python train.py --model="image super-resolution model" --dataset="photos of plants, animals and fungi (iNaturalist)" --train_examples=38949 --image_size=32 --crop_scale_min=1 --horizontal_flip=true --translate=0.06 --task="super_resolution" --loss="l1" --scale=2 --arch="unet" --norm="groupnorm" --hidden_act="silu" --weight_standardization=false --widths=[64, 128, 256] --blocks_per_level=3 --block="basic" --attention=false --upsampling="transposed_conv" --init="torch_default" --residual_init="zero_last" --optimizer="soap" --beta2=0.95 --learning_rate=0.0019 --beta1=0.95 --shampoo_beta=0.95 --eps=1e-08 --precondition_frequency=50 --max_precond_dim=512 --merge_dims=false --one_sided=false --adamw_lr_other_params=0.0017 --max_grad_norm=1.0 --max_steps=11500 --batch_size=256 --epochs=75.6 --lr_schedule="cosine" --final_lr_fraction=0 --warmup_steps=2300 --weight_decay=0.1 --adamw_weight_decay_other_params=0
Rows from block 10 of a small image super-resolution model, named by matrix and row number. Rows with one number belong to one channel. Each number is 500 + 50 x the weight over its row's rms, rounded and kept within 0 to 999. All counts start at 0. Numbers have three digits each. After the name is the row's rms in percent of the matrix's.
After each channel's rows are labels from the 100 images, of 14848, where the channel reaches its highest value: "responds to" is what is common among them. Only what is clearly more common there than usual is listed. The data: photos of plants, animals and fungi (iNaturalist). In brackets: how many of the 100.
# convs0: first 3x3 conv (model.decb.0.2.convs.0.weight, 128x128x3x3, each kernel summed), inputs 64-127
# convs1: second 3x3 conv (model.decb.0.2.convs.1.weight, 128x128x3x3, transposed, each kernel summed), outputs 64-127

convs0.62 112:487561536509451452521505388498526444504525474464484537494481473533578531545492486495527470542474520612521554538477521509551474612531538494501513481545570572462460468457430531518587543500515487
convs1.62 085:452544574435519482467531431438540536590490411555474556521491604536495522418435432581457501532467484436472517464485597526433493503463540531450434532455468488610494403421538504532550457435543521
responds to: class Aves (88)

convs0.50 102:442406470467561425485508538488498513476489504537428474568507511519475515438490561377579456493494553475417483521547487503484512538479610462465537581405501521500499479463583498493456609437456587
convs1.50 123:517549448544461508463440419552428433522400475500533442430443507464499512461489602465453471581504554528504465389599515510549505494513553421471458479564479508506510571621574505413514494526550431
responds to: order Passeriformes (54)

convs0.31 101:552463494490555349525450553472485529501501499499436500431497512528445479410605603487512412519519557550448482494497526433502525488476426461540396447484535534530581485442514504394478489519484553
convs1.31 091:507530478582476607493487463542597557539485485485515506468485411482534502534530461581429591506489492531485541510580461488469503491546542513493471531565570497586419546467499459391514397440510457
responds to: order Lepidoptera (32)

convs0.52 092:491521478495575611572435484483483607543479474432500453449529457514507459535465497492476464553440462490499526586479545432496481471486503395553409441467562444561548520589460501494472463454480491
convs1.52 103:474518477537553537520526486563492416510471401451470470476485477553469542482489514553525507503538487469519459556388468538516491546512437469462509557512511455464512522363499505488552515488468500
responds to: order Lepidoptera (33)

convs0.116 091:558466463429432560591480514468384516534484448552542485492467465515490468559566500499453472559505529502476492537552550394424431529487540465598464476483373446558506463481500618543576462501428500
convs1.116 113:540516457567564553493429540532607578521547456530509477504482488473514578540525474476509455537524530482461453481426478547519551524480458449436558502496534524495489449487584525501535452511533465
responds to: class Aves (89)

convs0.111 101:422391489489528452506532556523453522479552517510596521532494525584488476462511410547533551503544608466473464509505476523509557519478454516470581475525390526567531532559506533449465518533482511
convs1.111 088:611469428603479430440491472518482431555486442444464503476446475502474582570463451499528455653419500543431518434462475504505477535540554466434451481481575592512521516528478525504516510484455520
responds to: class Insecta (59)

convs0.32 096:498514459537533431543524513521489497508509388530450510533481521580532565459546454625524534403485465533518554540501539470424448489432433467623623505527463439395482502475514507439501386458529458
convs1.32 097:507492515475507566495460418502589512605493660529539522501526521490537488462456537388462474343481462474517471422521512528428493498474462508451500578551473516494532536461356550560386488508526541
responds to: order Lepidoptera (31)

convs0.81 088:445568462509583475445428491498473503458468539449505525511456483547499586567536559505472392433543543480453520432521528525501493490510422536531473480417355458516570577584553532505397545496661415
convs1.81 100:421566487538609482502569463366485512461542524497533655531595486490460441473482478542460476399545465494498628483470586533414436492468481489458572500502558583500589492521493508514524564484486447
responds to: phylum Arthropoda (63); class Insecta (61)

convs0.18 092:434505483470459539553500501435498573516548522551540496499434512519556517541590488484428536560508464458471532465422476466448424519518482517472479382444416515459517488504529486483549554413561493
convs1.18 118:463557538489436470519499514550549493529509476524432548482487533519539481399526456516557449511542521552532414571552491498505525437458546584535500507480515505501466515573481550574472519576438503
responds to: class Aves (83)

convs0.117 104:352588518527533535388472573477467445488516431428451439466477552426567492442463498469510527511449486402536502480491458496439577486610483471516485497511554572506433492506472483429508462519407551
convs1.117 095:502483439537512507547521412501462499567509508566527556485560444571502479500497538547544490442537546535464511546492546563488473540457523584490528492408510456451439471570489570464385496526578473
responds to: phylum Chordata (96); class Aves (95); order Accipitriformes (31); family: Accipitridae (26)

convs0.104 095:536642464439514495480556435594484519521444547560560457480545566513505474441476493524446535558449566438438502554526483432541515495454472549489446473495501485466482397449387471446502669413479432
convs1.104 110:474425483569520487437425461544552526440369417473501519480476535529442520418470462507442494485493514604521519537498478504543541482483407517472542487509574509523435582475515512486535451501472466
responds to: class Aves (83)

convs0.103 099:463424395506536505541494438505448426497492458486511448525451538484568475518585554503608463523491538481490580602556427519460538556489435450520563507486516518456404475474474538443443486512507424
convs1.103 096:556605519449418491505451477477495548607464472604428463541455507527456491478578408492429561507460523538410400424522540489506517464515456469494524465469545535547529449543499420511459495499470483
responds to: order Lepidoptera (32)

convs0.47 095:496426537494418502427516588573491495472496514525463469536522371506499482444498463466487523512530515508478584442562497427582442587487591524492492435486420464539428461643447494451367578521515499
convs1.47 086:446520420537589590454488522473441482449484456531482539605438525451570556577412501514511488507613506504413402451430542507422536515525417491510593483516500483499475413458537484499396514506482539
responds to: class Aves (83)

convs0.8 098:486504547471509501492418507515528548402515488474523523432593586436493475513555452631415503558489513482500508453467573460445411498489471569501396454434448500500547522514477383421489534477461450
convs1.8 100:495517429568466460416508489596541461451422486493465517525459441517571463454511427471509374457469562456523465575444555517528483458544500387385543556443567586477516463488519535482486559580504543
responds to: class Aves (92); phylum Chordata (92)